{"hop_length": 320, "win_length": 400, "targets": ["instrument"], "arch": "fnet", "norm_position": "pre", "patch_size": [8, 16], "beta2": 0.999, "eps": 1e-08}
Rows from block 3 of a small sound classifier, named by matrix and row number. Rows with one number within an expert belong to one neuron, the router's apart. Each number is 500 + 40 x the weight over its row's rms, rounded and kept within 0 to 999. All counts start at 0. Numbers have three digits each. After the name is the row's rms in percent of the matrix's.
Before each expert's rows are labels from the 100 clips, of 14848, where the router gives the expert most weight on average: "responds to" is what is common among them. Only what is clearly more common there than usual is listed. The data: synthesized solo parts of chorales (CocoChorales). In brackets: how many of the 100.
# router: slot weights (model.blocks.3.mlp.router.weight, 64x320, trained with AdamW), inputs 0-159
# up: expert up (model.blocks.3.mlp.up, 32x80x320), inputs 0-159
# down: expert down (model.blocks.3.mlp.down, 32x320x80, transposed), outputs 0-159

# expert 21
responds to: tuba (99); note G#3 (38); note F#3 (35); note A3 (27)
router.42 085:459565517553494457460444509464420487537517489533535470427474445489541486534460570543495509535535535593527513540502503565574489563499531460522512494520465590541565469433500461531540471539456516508530535510431523551553506477526532463495500553521541551520463598498516513402516569517554555516465494480505532473486460542426471529490515423446559498528531528524472507540497517456469432482470523519480459483482503503485461475523449523512454545567527497506490563515546497522519477498485445
router.43 090:504490489539525510553411482449500506491540468528495441464484530492561460509532517492463564475487589578552497529529504597455548482574491494547550560542486542488505543515548514510528518522563518478547500491498503513481465437514591490544498519471464526516542503495497485494475544486474450527470485500455469500508540459521489480515481465453549493572491453488482470498548439444479399469541547584523491500455490433420484491507466534505485444512577472448557496471459494454455426476480456
up.0 145:570573484618536524508482523536544545591498505489504437438503514498543496469475440487563522505530487580558447514471465508494593556483553422575492447553496527529469525448520478560458442481503487518512494516448464526567513504482462470452567574485467531482480450497547456500448518437440488469548487445433498500503487519478466460467485558522568466511455512517494500551513413454500486482493481529529524473518552484423506490531513487513503494500502559514453496463517539435480485495533520
down.0 138:574579486480487537533543505444527515527447489537598498563523531429488494408486502476464548516498466516483493522508493481485501451465546489449501553512497521541535515493472495531457485492525505489529448500476513546609490481467553476556510508501449524451503517504489485531481476430486485505562465487447484477458436499526542504477519462489535476483445532522495515468445434570405553457567477491541495490539439405412518470587592563477584471503500456497515465515395550502559548476465474
up.1 120:591657507524452442439520404467495471538513494523547508530529414524438510495399666496506508414434403422469515494514473495531512520484528576445524434474479478599501467500560591499498558480498472518505497504555468468439395477506521513539494480526501498465465518489477430513492483536518515436491434416484481503467487527511515541429501466532553445493484558486519484552478518607467476493468470471556490457523452484526558455499512488562490498443569515492493569579444457500525539441470491
down.1 122:499483439480570498495474507467563399471469518496473521472497532513451460484490514505524561518491512493484465411487437556534460511551436546464483451508549569515494498510518472436501583540454519466489526524457465420499473552517455545482487497450533470559480497495493447495492543472523513532532487488472555464501514481524495460535486473543559494474568501506440459461530517466512551472454568551438434510487482538574494436482515476573450474547516558554446535460554488504551525557537534
up.2 097:561537529597510456491551541497437482502520567469438509413504489476505454458504477529588515486496512434468505524504501490511548598500512525543508502547435564430530479487487588464487548454472577484491513526453532487541505575532512487537536471529497499491482480469549515546523463533504452536510512513530493515466439506500461488500474473528544475509467516458495531544436524567525462483511483522488479494551444457470545518478519491499504485481548499576426478406563491425456451460525514
down.2 089:462453517567473506505519523500539429522505519527455508459455458510559451467571461502499541475578475586485557522562474478503448517484521586464442596430435447500478453515407421515508466521470504460480461495475470508475541392502468514524462480462500428433459563520522538508506526503464556513411435549587573528572405508532555522481506508509514489492488539602527488454478505502513542480487514489487443574495484550463458558496464434535472450482534548504520515532480545494468457528480475
up.3 103:621576601550453541527545491461555516469466442504491460496489467500463519528465496515430463409504531529497461538490461476568474564454533513471451540522568519398474426513485494531549517496460460542555547485469542424558573502532457413489536484564456504485539543475483457558548509490505534431512506498476487473531516587419497534499564546569469474480539489530500470468513433489467548526518504532480456477458472547526485462512481566486493514465576477506568485513473470431572467486476522
down.3 094:536512473428546488544463477535543512568502501504532494510475556530541531432517493536426501465455462460444435504577550526472520545471457571455505464513488460492475512555471504442467438479424527476496567507445502489453539513468468513506532483504480542559452495540507544431500557475576573484496561532531487446472480535483522498513529486441484541465537480536540434509537542423463444439482476532505459484498541533523490486511468517514557600500484571538489507436420445537473531543516571
up.4 126:512601533499464528454474419473491511493531439522490451551471443481417519457436546480503444398488446498497488523462463496494478496463449556451521572544506507491531508503473513465530483510534541488480478443534436484416414465542511531521541504563536526479457545407462506466449556464500468447464468492479445492504461514499473529480491477508513447484464535509600497486540549533474531532529543521498513526491454540516512474422512533491514463516586570550462512524410508509513553477490452
down.4 125:485455445567541473513506556541464515545507416454517518551505551491519469502517458541524545541510507479559432485553451500424520596497472536461480538571436505451501569570595481405501526487440434467438536499528527448444512530504465455558527511442495494530436491557484538470564520502495456479561575470499489466582518508554483507497476465532522522490529552455526511433568528487551478484427465460382487482457480503594461501463521510487519518514408514556526460488498480471459571525520539
up.5 078:483515457526529439519521485546550506497490563531485465443497482533511511556505505500535545555503476474496439514490566526435496420518547489535454443514516472518530538466537496438496510491486482454466489542510516563486575523409478586439531503439485587566531497539497459469518434400484512463527478516508488480415541420459530539435497515541469526402439543506500485473564524557509522461433415562507480462519549545501500505467530492462474520533523463517528518447498507541473520493545554
down.5 082:503568542563540525532458443530423462516433457509564490526562432434458605540459517459522514517478449452551529557508511498492514489460566470574562501552527551503473514484549587594488472520494534556491578523453487498494542530494533532559442555477464512495500551462560554415545488554546509477560447461513453490469462565528392523479459479542513509544451536436545517485517444532439507504509473508526504461543440493480476496525538514509477488524523438473529501512482432517560515378486469
up.6 100:568561503605482500505502504517547548496529550493510531450542529496528505457554491482519566481486504525480439471566497481533529550464469521533452430485461508480535489440494511498469521524470527493510528532422518484508538513561489510489547461558492502500513461506584533511487513527498480478506428479497492463449460545491435394498534537514517477495515534474473606552465474553474527480518487493504485458572454495436536485476472489524481491405519514539435515434544514464497428550544537
down.6 100:481480579504456491478514497466528497522498535492560450483477477495525466486516457474539469547513438567453545565547505462502502547481529488477456516482436518494522486462455427520547464517457518466493403474500488565566541451475501531523487460460462502443431519497503515490488464502540553476599497512498546507506411491543533506467530519481527505454520517539497452440493525462468506477534537485488478543509551447443465446580526523585544504549526494477462485486475514516535504493439474
up.7 069:589518533457480589452529518542474483523478525451509514474537537474621570501500485572562495436469555483484490526465531431522508479489529500509521460480540488499467459456479437476511507456448548420473543484464479467547529525485522519505584489423542498481502521540524490451456441539486548488476457465555438484465504573506521416514474482501535476564469542441472550523470515451481498479501490485550403441579451499476501555494464497491526473455494572531492510517496554439497500511520524
down.7 079:532463436533481527576510495477597538481464470504531476502430474425552463485478416544495487497474487537473484481534399444520489481430460457454476546463504485445479575473469494496495550507539417449557473582488461556490476476485451458488482516464459414504426573495568494522500521489449507548528565517494524464544492496499535466556556467531490572494547509582592496471396532504574594511557534510486556452462500486465522539565502547508585522527433439476428400467499503583462491515473467
up.8 121:487542429383505496452502495474466521540436481457473534479463448570480464519523523530498505486425434492483581523435465486484527500481507574474529501487526491550435470541479571468492462544492460441493583472563497513457420465522478474527552545543489448472536516472459518547468443555590591511504492451517476596385506564510511494506575456525477486527540559523475417498473504525513521462410473503549412507501525562527506495531490549560474513531523445488486553546517457516507553433458435
down.8 110:520433452443503533494510468541514459441502462511455567455465551492411447532507500467479518564467497492487407529446495519556510527476471510496511462491564491439500438481567533398483581526557484510501476492469492460490493555477502543523502461564469453549508492460497513508495505458521490437481524459486521502530521521451470457499467462523528474495541515493523541465486514476577613521523509484542482538476517551506418448491489470513432500491567534527467536519509534502590565537505493

# expert 1
responds to: flute (71); note F5 (56); note D#5 (39)
router.2 098:523502501470498534489486479565537537446513505501455506525538547522536479479540490550459520552493528537498523571550528533547561518514507453535509525449549506479525507499535487480537572555540510588528481450536476526467457490481559481531520519506587574484557505513478450518441500474468484462442495471434412491471545429503471505476508482441518516557491447505505449518508479495464477463489544510521472444516447434488494473487489511445440488518530462472508517456460502388451427473531457
router.3 086:502513497390488510416461496576547516438520569494503540539508485559479539456513402540403509497507475445489466440536487434577501485506423489482491521446507493456579456423461497486550576514505509584451493481554462522566459513485437450468505476488588559464468567472439449418472442488479542445492504501491449498497482528504474515613484511460540532512437511514460480546479522507487525498540484475517493480562532483476511442531508432495481551538502405458541552532471463492504524539548494
up.0 127:481510595370500525468472483559469536539519453510535504504507479531398473535553574535512496484400490504519494505465536490504543486502481434492518505524482468506554430514479409414502519520512565449479492481506506520453470488510525540453490465485546448516514479511481458494525539514503434507486474551488533480451534464449499486431558545522493484481546507426512519471483460548406504496510529455468564495468493468468529503522507487536486547441519458463525535508423438480438493443485502
down.0 118:516436496499475509510481477560534526519525599455515509543507452485491521553508508484476491518478433515530473533499436451496498534467504418520493546551475488510450509517520444491498481547464523383505555518461534538475450470462480527569497574508496528435566527494491509475576514535496450547523455501455521543533543457573477552563521529471479500465531536536567467463502516550584564542420438504532491550496524540443452504446509525544522498550470501505501487555463513513417529497495479
up.1 114:517548485510467506487502424544511472443485415452468535495492459535426448495530507545441497477453540522489438523532477507509468449460421496607533476453546506480472463554491470544559558503473478526511492436536513457464570450546536507457498502495455485452530541557461537494557506554480462431440415471587515437488552411503528529421512480529536509515503542521539493493442593524479508496493435467551473521485517485497491494479462462451471499469505426494525536502536502563454502471489521
down.1 121:506422532481545499563537432522526486470435510590562594485575471490513517514514518536526525457431466406564427515398495494517495448473473475420541464488525440484476458422466503466503443484482453459534525549468512491419545488485505548517480558485548461448526472513530466558583414508482421425531505572515558530554601513537518487513502459568488534508499367498483465504526485606536523514512504547527570495526468459449483527504496526483517484479509431461499509486523534476501545564478527
up.2 110:479461533467504529564482505495519468508529573423562371475481495516457426506506519561583450448477447541465554484498515475517506480477499453485510505482498547444520516437447485515490509526435497508560484551529513617520529525461510460470496552475470511553472541498570566491503537509526497553455515542487537462498487546509524492557527537484472445543454467459473564493531419466476530562544556504459520553500506554440525524531531539428548599558480566541525476571511480470501495489459459
down.2 104:421505446508533537536471562490506537582526504513484481480455565501518471450622482450483499543501513547462451498480487528465465476518472543468447398489477456527487505521467535456510530528530518470492552541481497429526450473471553554577542464540464532521571505420500496478559562501473524490483478498505530529518503451498516533533465488505444497487549516579481473518478489515394543509466536576474440516510421550450451461486508487479461449524511533500478498544607516510536468553559497
up.3 132:525516514420540536486430455535563462481509457555566458488476502599387504531485509558550510417464521474528416492499502502534546532483414530485519423524520464462588529570475427492440461494498486482458432548555554471512533475494463560448467503514518551525517539542486466508503429513467444432472500576456455481497527418428494490475473543498556509501456490526556531496484567499496555543499445477522485515478509500421486529543537490461498467532482514451496472505509483524462552500588523
down.3 121:527455492552518598597536448491497485454435480517551562494500477484522490547509527550529533581489520485539522494485438493506547458476489537476503527494495458441514547353552485435549529543532516464554471556507488599473479542457495454438525497507554461469470554494508498558499438494498462521575509484464565509477578541485508472578467459511449550523479489486600532438480522523521531568549471473516545495518514473442405555508543517494559463491490442489522475579484566478485502456480420
up.4 112:438526599508578450470478438470499432604494493431494457502473432461446533521489509463549472495470533565571537464492461528632495608555487503521480511514392557520464494538493479469504520446512523547515498565531546525506475494482457487498450426493498461529513495466483471525510455458496455515581453534458532539441494399416487491478479494404477417476557436549501506501489511465437497483598507511438483515562433503550539501528440495479463499592465470492448506428527518567503482529530551
down.4 103:465482497423483531530505486455509505496503494454516503487420504470426556474485467466415460476435535464517531462463456593505482441430476443440565500461520503479569479428534528545524506524509475466491467547419535507527537530488570455548500504477436507481500579504438499487563528525594427466516500465465537469511409444522523491511442508523477530435439494536530507523480512480508555493518498485551483511414512499469483452616441518490474451505491543469500514536475554544541528508455523
up.5 079:520521502480535449513453487475508491471520452513457520469510522541514595483504373447509505477552553459509430482585526515599441589479444527498538522511526556440523449477482545551457437472540496551434504450478481502570532579459485477518547467478448516502474472497549547478484468554483504437601464506566426486556492516565465471509483490456519552486496467491537538561469521470504392524574445548552486475517476509430461566539489464486512481499494501544494508522506425533537510547509498
down.5 092:533495483531555564495521445521410406486498509491470492510504500473511481521494515527510501464485553485507458450445559449549482429482468531541520544441554493535500508495524435504603503485505497550484482499448516422422456537518552516518436484438549448490505550491483500579523489461496515453437435536489556493455463464481451536465554518518504513508478514524454506470523528448441457474464523513441489488483440479508493483512526431524456470520531465482536542504567478441472455571539430
up.6 105:531482454515468481527512457455532520469534407518497560485489563470529541472469465473504467453580537468494495434477530525506515543503459522487500541514520487474503493501456554591495462479500505520468534496461461524479525487497473461501528472513482555455486450458580549533407457546497493484491455485475509514524522537490510526578482456517535574504466504553570552576515459555562512533517498492476518507529446496557424464487531457504565517512462507508459479513459530458530488560460492
down.6 103:540512489532497510567471495507508487489453490495508528485508517508562491409461462580475532519588584519500473540500529440446505524488574539482486549515497490563526511448512519467497498513515529606507545525483492486462479525452561513409505507449521537517472544505533494501454455480555575435510529522547481454474561510483541454467501478456569485476576545477513534469451526471424475477525481490490482463537490483448507472493473448420474476575494422491573552492594549455501459505577456
up.7 094:469494471466531478543516505499536465488502547540478484452494391558528510505536528516529532549508516521537495514515500478511558477486466541479487446545514420585525543470503507540503433487568489478479457550545511466513528510454458494499500511524522513511470482473456420467526448526505514407506510464507506476469456468458517539497548486427517502481485519543482565440559558556595527472495449554510454428546510561481440502542462509462443506506556504472468484497461453508521496522487485
down.7 097:501568504562512504456561539445490600433452496530618492525483531486476482500465504489493501520436473586528506528497512527507464466504503530473530542500488486477493503543477542508426430513517540475538493526505480542528502461553559488495630458522491580495526419494594521503420440467443516460566490507495516512527554533549442377490530465512479497504534535452526512429497554562470539504517525455552468530560556439488489457511494522504580472466589482483499468503449507564525485435545475
up.8 070:612476440505486492547486518548552450508535540495473521459504546498466478492455586529450500439476476483456469428543473509531546509502497515554457541530441486508507457468498572493517426489521480528476509453490479547517507454536546526489501505444542576423595489531496463496443412536508493443452526475544503512561531483559547483504559513498516621521449506467511562498578423522524493453505508491489473512490499509467511482516439502555552541526517504426525538485530490436571413437484420
down.8 069:478436485520498441539504517518491516509522523466578520468543509501519462476451516568471543555508472521461461488568500480473473501509434556492482511498510478528523486453520507455466528548416510479515564466546554556522507471533476580455487458476558489469510581488538539374416505531484573501483480541473445506426591487550543447497564493468519508521613533461520484519419548511518507544460443536501526454508530520439503507448476535472468504519483539491538456504519537471477450528539509

# expert 16
responds to: flute (38); note F#5 (37); viola (35)
router.32 078:524491478445555462440482482466546495461507491457492559493441484484593543521538552521514501441523519476525473542551523545450473518544436539500524492547513494523531492528523496500460509488496547489481500485493485437494552561436514510512565467510540487540473467499531488469485442532437511564482510431478477483526463500471510469471589511419440503473496470573523540493556532469463512481478521557453533443529436508533511514526407472489500457508522542505481504474492541442573511591552523
router.33 067:521486486487520516472545477424483520488526515487547566531463458464584503509493494454512558498527560455484489554528524544461493492516495519478521518541553487530459482482543521494503466463460513519503487443478514417529552552492512459539515491467452475528449507507532452455487467514507493523506444511533488466530505518478521466493525448372482453461469429556477508510557521433484467455540502527460494458498479533491458564566458467482496426541557550524408502470530524476583537543501560
up.0 109:587528429437557525559462554460491562550480519509473477484483476508556467447458472542465553470519476483521486492535513477477545435529537456470523433488517456571468441453502528477442500466454550451560490464487546567522438474498508537465465520434494473457515479537464483517399430520455561483449520528494525445446524555458508532466480527620513488583568467519522497522512557460558489533540526450474574548465525494564525532503489488500570533425465454522518545529573507574457498478447515
down.0 109:482544501539531429489416512508568521395519561471547521540506460479546572444575420438486525460533548473521525556492547444556522516508538564613467509523440500503471534526486535557440457553537540489486473535518513516588502512539479435528492437485496538573447481423536479469463516561497496512519373467481472522576475500522546512470441462442450544524463488508575502541497473482519462445533538494561495491496498457469504468475473565482517520486504488528490414539429491497492520441430492
up.1 111:494499577487477505464473467497524519487465550473558526497544570480452575537463496443545546538477471534498490562494575524502468524446513542489505528488458499472541535505544481541551578528461467609467485508553483447439476584436543441517509411514465475537414483506471452393530508522532505505554494462540393499488551485563466448528473538454452440480411506501496476504416394532494497510579427425526440445507499530512573447492435554558477437507406561471597489495494543461526516504463463
down.1 101:545517483518423478434512516466506414491439473529516449514518468513449565538466537445485451503539454509529452453498467515572486498438549521498506474523420516461501474509532502541498542543460509521519539453521497463516582477530429484404508480537504553512538485485595483449569429511558527469503502527449465553533494493605459513499435570505509476500481559484497594456496502557397529430501444461519488476507491483571547531486544519487437510480488537451493504457541502470456524425579469
up.2 112:453530592484452500495493391468542496461455544555519555502541469517472509552464508521461488522496528521461533482489545549573528491462493565461479581544506498494563517508457502570494538510559476453571505587487459435521526482466518465558536461532513529478507496494543488479496447534557541526495520478537410433516507479474502502496516469468465518503486541496458522458522476537418527503549436516513432494528487543537531485530484523508496528529444551441518471531415545481490564491498439
down.2 116:500508515460464450488526436471471448549477418487562482466517450527479505434372553483484512523475479459510479483558464549576508472449574516510487504531493495479494430548533522545434530543462501500495471502463523483491543478510484488573543451509479572499504452512508453472512482557486485396542495544466439493519426537515533426469511533447564468485479497471492505497511501552470473416489507496616427512522480458522551427555476511557501486465466496448493463500463502537510510483455520
up.3 125:443525428497478483530533516420513493491476499439483520482498495506496537578484600552484447484463395465553480457512507507486459507538529469427440484521460501501489445504459488519408412539537527495525473437550586535458578476465505542524567487470500567487529548481494557532490462469485556471495489479445612513546486542538543494488539544562455526534511551515485516454507490568528526564489466513547502456510491518466506516517478439399495520497487515473505465507533533504589523463471472
down.3 120:497513577477520538443471506479508534516499508475511453479536547450506496491504553528519509481449499419520455527479483501503536506497514518490506465486527549469451452514520513459527507520500501536549545504476521501474473514447512501495490499450608425461452470492431404553476494421450470519520454474394526515498504434532472486490515567542491514554476508455553467479469518493558510492585598518495531466499501467437549448441516544525511483552392493460498463527550458492487546496488464
up.4 093:545559603484510544489521470464428519391551494534528544455485555487441477464470499501549503457451493441441453442439472440543482504504531496520500495469548504477530471429470460547485578473471443566459552482433490463518508543479485467490567538481526534478457542455546471523462467516508493495501514444518483481555547430515434483582592491536501449481437466475469507513452480428544530492442524489531485556541499484449573433491595473471507517532490528511489469462510454472565561489484448
down.4 086:576518469458544514557551408504483498449475474543496433437523561551453479506498563461508519547531447477451478494473469506479417476474501506465512456454597473409533514509501516477458498485464545563525536476480434486433459550498475512461482469458473498510546510525498536526523469447579448496577503425447558530496596451476470504502447556584495557513534537437519448486488510547545605521464463530494452518493478423547531450495488521546522452545495484549565484474574537511509512509544512
up.5 099:446538636472462548472520446524523521536536509475551502493502435526446563500468583487522546493493492482456515502467517493519505506461512519446435431549505478508567454516490545523499536518470473540504471466449435495496534491480488432525545450465478423454473464541474447456410394540563502491484472501512406492530505498455501497517482512468487461431407523466472499538428428520515492541491488466506426516507445535513519487551446571449549484485512521403463494435519463522520476531462470
down.5 107:433525451545461480460482495483500500431514454482554502533560543511440502490478524552516586526528542519503433488548485548547437466494473476520576450542498512452520454543485497546422508516502493543515478474526502520481537446525479516412614514504540555547546463541471456516476459443622475451560429501504536475448544570525515452495548603506541552537495554423474514451475544492536531435494486523543497485499555453506487436503543497474475515489469456540482488436540529490574568460495483
up.6 072:500535441541594480435505601497488515511558585524501564467459499511585510483484477530474494435479460461536479493586458436490469479541448493452488457460516511490477463506526479465485471496513489514486520488432521546519451504485570580471554442539549534489499511415514497472446560534395497568452546432447558456461448430570423498527419510590492503531571536511566496469505480476551479481462532469531524462441455570489482547495524389505494537467531547487564483457449468482501500529505544
down.6 084:598447518408496535474550506412468413495506519490485488497484512521552474487540519533530543417502476499531483455424484514530527480502488500480456418369590521494514522423534526517524556472513427453515517512519521488484512564478471532462423495519540468525486462486470498591485505510517487481441448487450573481424521452502503492476452481500503540424484455436473502464508533466533489583450510523480505462513432505518469513421521485486464501526495539459517551484566516511502429579594488
up.7 106:534522507526496489542463516500468566488488544506521494471507412482453522517454469505441505496575532514492511419494470512535415448497475504470496454524506429590499519533523462534499490487474473475539519507476519466513536488603531471527489567385419495489489450533468488408563479526552519456519551491519490424491549510483585539508474511558478552529525485536479513478457567551487572507532493542517492439493519503559511512495507452500529499490463540524528510520498515543505515518412543
down.7 106:509516517536476520546470512476552467483493519482476495590465500482489526449494485463503489483496573473438546553454481548616541474515558500570532513506479539470484510508519517530471549514489587516512482584489537482561503553519490455598455435521539534542469551470512471552478542507534509542519490397492509478560426482569512528503502491401529497491470454527593536532500472413503496430481515515579503559521495458460511485573556537479549523537464493487451415499466441539480503461465493
up.8 125:582405422495464495508472557505473492587511531488499438523499454491546489548512494497505499510507473481491470491454484507509532451470474471455531551497535538437502504448545506509486528488557429548455477479507477517516441467484473474476476477458549474469496502490459548475507530475512543490538464554468498438469537524522516493508414532510514530449474512425613494560446580513526431533527460466508553433499512565493421601543489551531456461438536491483545563503514444508465493503472512
down.8 106:544515482459489489555401538507523480514515494489393453542494495476518472546457510468422505474435557479530532508445485506516512437533510504470491506475515475512452518512482498518486442501573561449518479545467541465579546458452508526517454448522421457601570477461576571509533491537560520473462470523529501466443520505483489477519523410525526511472551483539525490502547456500479483488418486539515440585504519551520518464452467510490554566455537449479479536549433515502486515520491570

# expert 14
responds to: note A#4 (51); trumpet (40); note C5 (40); clarinet (36)
router.28 099:506494501497528492529506460459498522477494418474430455520490548491506441512540489561475531466492536537541526581557488567494538544541510473591568535489484499476551504586544477499501543563518544521556450494519506478467524462453595503524510533474532538500588503519511440491452532565483426455447453448486434470471501417499477524433486549436518508568507426447493468441506464547462446483496523521507463473466432445455467481480432531462462410525502492437544540471487497395449425498551481
router.29 069:509550452445521494479459445494510505532578534491555485559447481498438520457549492489480490484489447508505443471539481490503520470537516435502555435506530456518454531504518450420533472522477540517434418513584565496467482478461485514478465531461501489543519470457494426461424478452471429447454487468436445507437504385511461462496471509433468492538504545503526438479459559555499519459501441526474466438504464449538503515546436487498471381476509494444480530500554506504483495505578548
up.0 114:479525503532461472378578578516524550481514594483462508554559524432514492522510421562469452573491457478443568404488523469526445486459494405514426536496500446453509464488449480494508522445489484544407437475566534519454528482491488561475520493539528548492506473568500488490498530509456476495429500508449503470522519529522474480468431513517561434493485514488563482518555446494501509542459521467495551502519503489436510554557485424500465464512448467470438472529511503442431458473541551
down.0 112:579451486479528536564513453494527501501501522527453474482471523528511443465583511467459528536544509500547519518468488492495588471502425437508456434435521524520505531459470514461519585572505445445571464546556563504529502527485483508514493471473491516440461526500509495511510486452412499477526577518431533505472559471494571499495451497505486460477515507464522536530486459579518400543566490543510506429469518450492455523524457524542479435456419527473572500471490549486456461556603537
up.1 117:460470370486558525586485516436506516545458521529473545513442511522531539482473429487416567509619496499540485514501517485463487538587493533476505464464471508559505513393461564433511546493504497475530537523508450497540559485403461491506434509455488484507519544460556442489430520473488502551566554514515533527461508514455480502542434486481554515548496512579477468474547562426478523487544479519499497429521519476498451530509519536483514513469461527515506484543452600559518554533391504
down.1 108:540530481495411533427509421490550485452489426552521511495532468470487508521519509436513576449494467460504529500532494475510501495446494561473473561500473426521505458537424505512433591461533506444545502484499528572498459481501472537524532500548517564483455440466507449568452476523468591434513426491506523432451507562455505479539522449441519509481484455511505529450470564564532474502529568479547501459542510462527548511458454549503578485512495453560447547477464472504537568513497452
up.2 119:610492444516567534578417486466434468538457540512503487494468422473529602449492490433487510482508515512555449455469428429513494471594524563472487434448473486545489550439539512418461467475439516466504548528486468436472479519476475522574466490485495476484530466445461436467509550433475511500525550570498542532523481498499542475511538490571502487538517509508510484485591554494520527465493537537543502484565520494504525496509522487490505499470486541510524522585501484545512500537475470
down.2 113:511572504489498566579526474534514533456511505547544520508563537470523546491485529452550540398554450472506489556504579428563419559505521563446499514453540471516474437509405465536420398470486504527513561433514543544462569509528447539436559506512488498518505423490514490503346524527498518506495446534566465463507500572434517536507546505483475538527499454527519493515505500507533485547460443511521531480544500483500551501467494509455600502466506512507483511477472551416498480451531416
up.3 066:448567472550483533521491503534543499509479495481549476484501490498455543435461542478470399511530465475444461474470476546562489425470494411493547536476507463483459509544490531498440478472482494494527590521505486620550442519460449427492529474492499503504465419392413492508425496416565488495509444537502530495516446527543531543480548486504500585508539518583486506539489512567428448536488574503451512550466495461474508409488503521522497621507487467525429505457485500515557518472473461
down.3 065:513508460525531518550454490406503479447522540531544479506465414540560516539432465509503536504499375433525547584442467437452617467461511559569525520496478494534489513551487507445522486443498534437463404495541488546507508540464537526472425547439468431423471470488560513506559554498517499511512477521499502491475513474482443558530500525538477504551416480454529481485516567510531475550530492444583478536541448481506522466488529531511541531483504448514551472504462481457467538478397466
up.4 099:527493510455529521551539596470470524502463533486483494540525516521568503449486564538479518508579491491388525528508520461466590474443524499476460526453531491536500534476454526525523556526507520544456449512509582510499489430495485421485459586524566470525515541453444431466490483494529606542463509497472522571460503514474532533497463504505437426503492520509480492509351454546518499490527492568542453479505483522522539480503491510481472417484482480513579480555590536501549502536501485
down.4 092:446493429433506471432518542490576535560464494437547437548456537508458425392542528546421476472512533539500536460498518601496532494530478535450482471524498499486505543471510494522506455513584480477535512532505530507565460460417497493504527489486502544520458501506558490523477514465508513443534557515463516486455501459487522531506488487457529486423488563542491475514494506451450530526456547477551447486498562522544470431527472472442473477496470557490493560514462539523537540530476514
up.5 098:427456484514524537500513549511460514495517454488547539526524482461563557521464466531517475473466503456491476416510477503496488450453414481534492519495487434416579487503492477471512543514410561472502517497546504439463518549414518469494504463480540537481435473485501475526482485531509481487506495533465432461534548573483516553547521467490487450529454496529528594503532549505465527467554420485464495490515483533497408498473533510582497515491407467463471471475527463498519490545549531
down.5 102:507546579558499549550508440514574472459491512555483534512502549446494523508438468506445474526453470484548483462469444432467431435510463500482483424494541456493462511500498524474428615451502503475492492479476501598467485471500472586504505484582503498422431483453480476541517423481474477530512534486495526520482488513530527531546476514528520464508540493579573591505429509524540536518495507502527568462456542426456469524491494510523483515481506414573477446452504465530510553523465500
up.6 110:504502559540462456566474444440427568513505458531589558475570496466491483538456514495480469468475509393515454474488394541533493477482463480517466513513537502489453493563483530527524511492454519471518506518455497499422417456448527492557544407485529465474521464371459437515486492425513459523508551510492419533490470437541494477457490433552436520544476523557492494435523507481446513436538503510548521553487464453507485512459462499565499462495554531499483536490482477537514546577432472
down.6 117:513516588527439538497507496547575454483455551569457443491495465481487590552488568408458406544489450513420544542509513433569500493476519442546557490427486500532519456463530544548412534502562499529534518566474483554477478472471522551500519508498513455460515464493460498514528562507558507552553528488494477554514461466574498474552555440495500468546518524543584543522454507514539504552588453471519530509525548446433524521536490510526567519489522474505441520498470438477518463505480475
up.7 095:521530524448466528490463410554562479528537490494527492554458536552388535546528584440522516436462486534473473495498554492489560520478499501508554484481537485450499512558523464409512522485545562425511437475507466532483431488462450492386526489498459449469509448511482538481521464561520438492485445468507483566425518411507477521563573494458451498503532534483584454584482552514502467516501436460484473477495505546560472496443505511538497479488502527509451546505468518555485465507537457
down.7 093:518528512474523526508539524535477428550508534494477506551526479446447483481465541519537448438487457468489450477562462447480465543462470542489556549522491464484517476499542549534455463398421559524486552492462506489485492546487508545464475549439521461510493555552458524493586535488512452507538553483509458490494477552600479503530436579609488460541485522515559532547457486517525484464475490463465511504518409467428501521561478470520458504520437493511498492526503444525504521479530492
up.8 119:406548400534551490455504484434486524456526505533531525528458373547500543492515490464494471538559522492510505516488473533479460481443503494517492522523532539489513544547527568470506469497496556427537512509536490594611545471483483483509504499544537458533490544409490521442448443476510499470540472507463513510500416506472544469508512555462478551508521514577443505495356568551407484542542497516479500462496494517499434491506491542523500536452481413445467471464491499447551529533479477
down.8 116:504530508475501427483494526500507442497469541516561466499435447459498561506422486518503485512518496514489476498421498565484530481479579469534503505563519591443479531557495590484503522500468488475510406512428500562567459521448500533464488517522441552497456507433509519482460526479419499499496523477475475522469453517499475509495497443482564452502558525449581486551476440520486436486514506475594506536521500416503539468466505487545556505560530478495462455448477470496489528426478551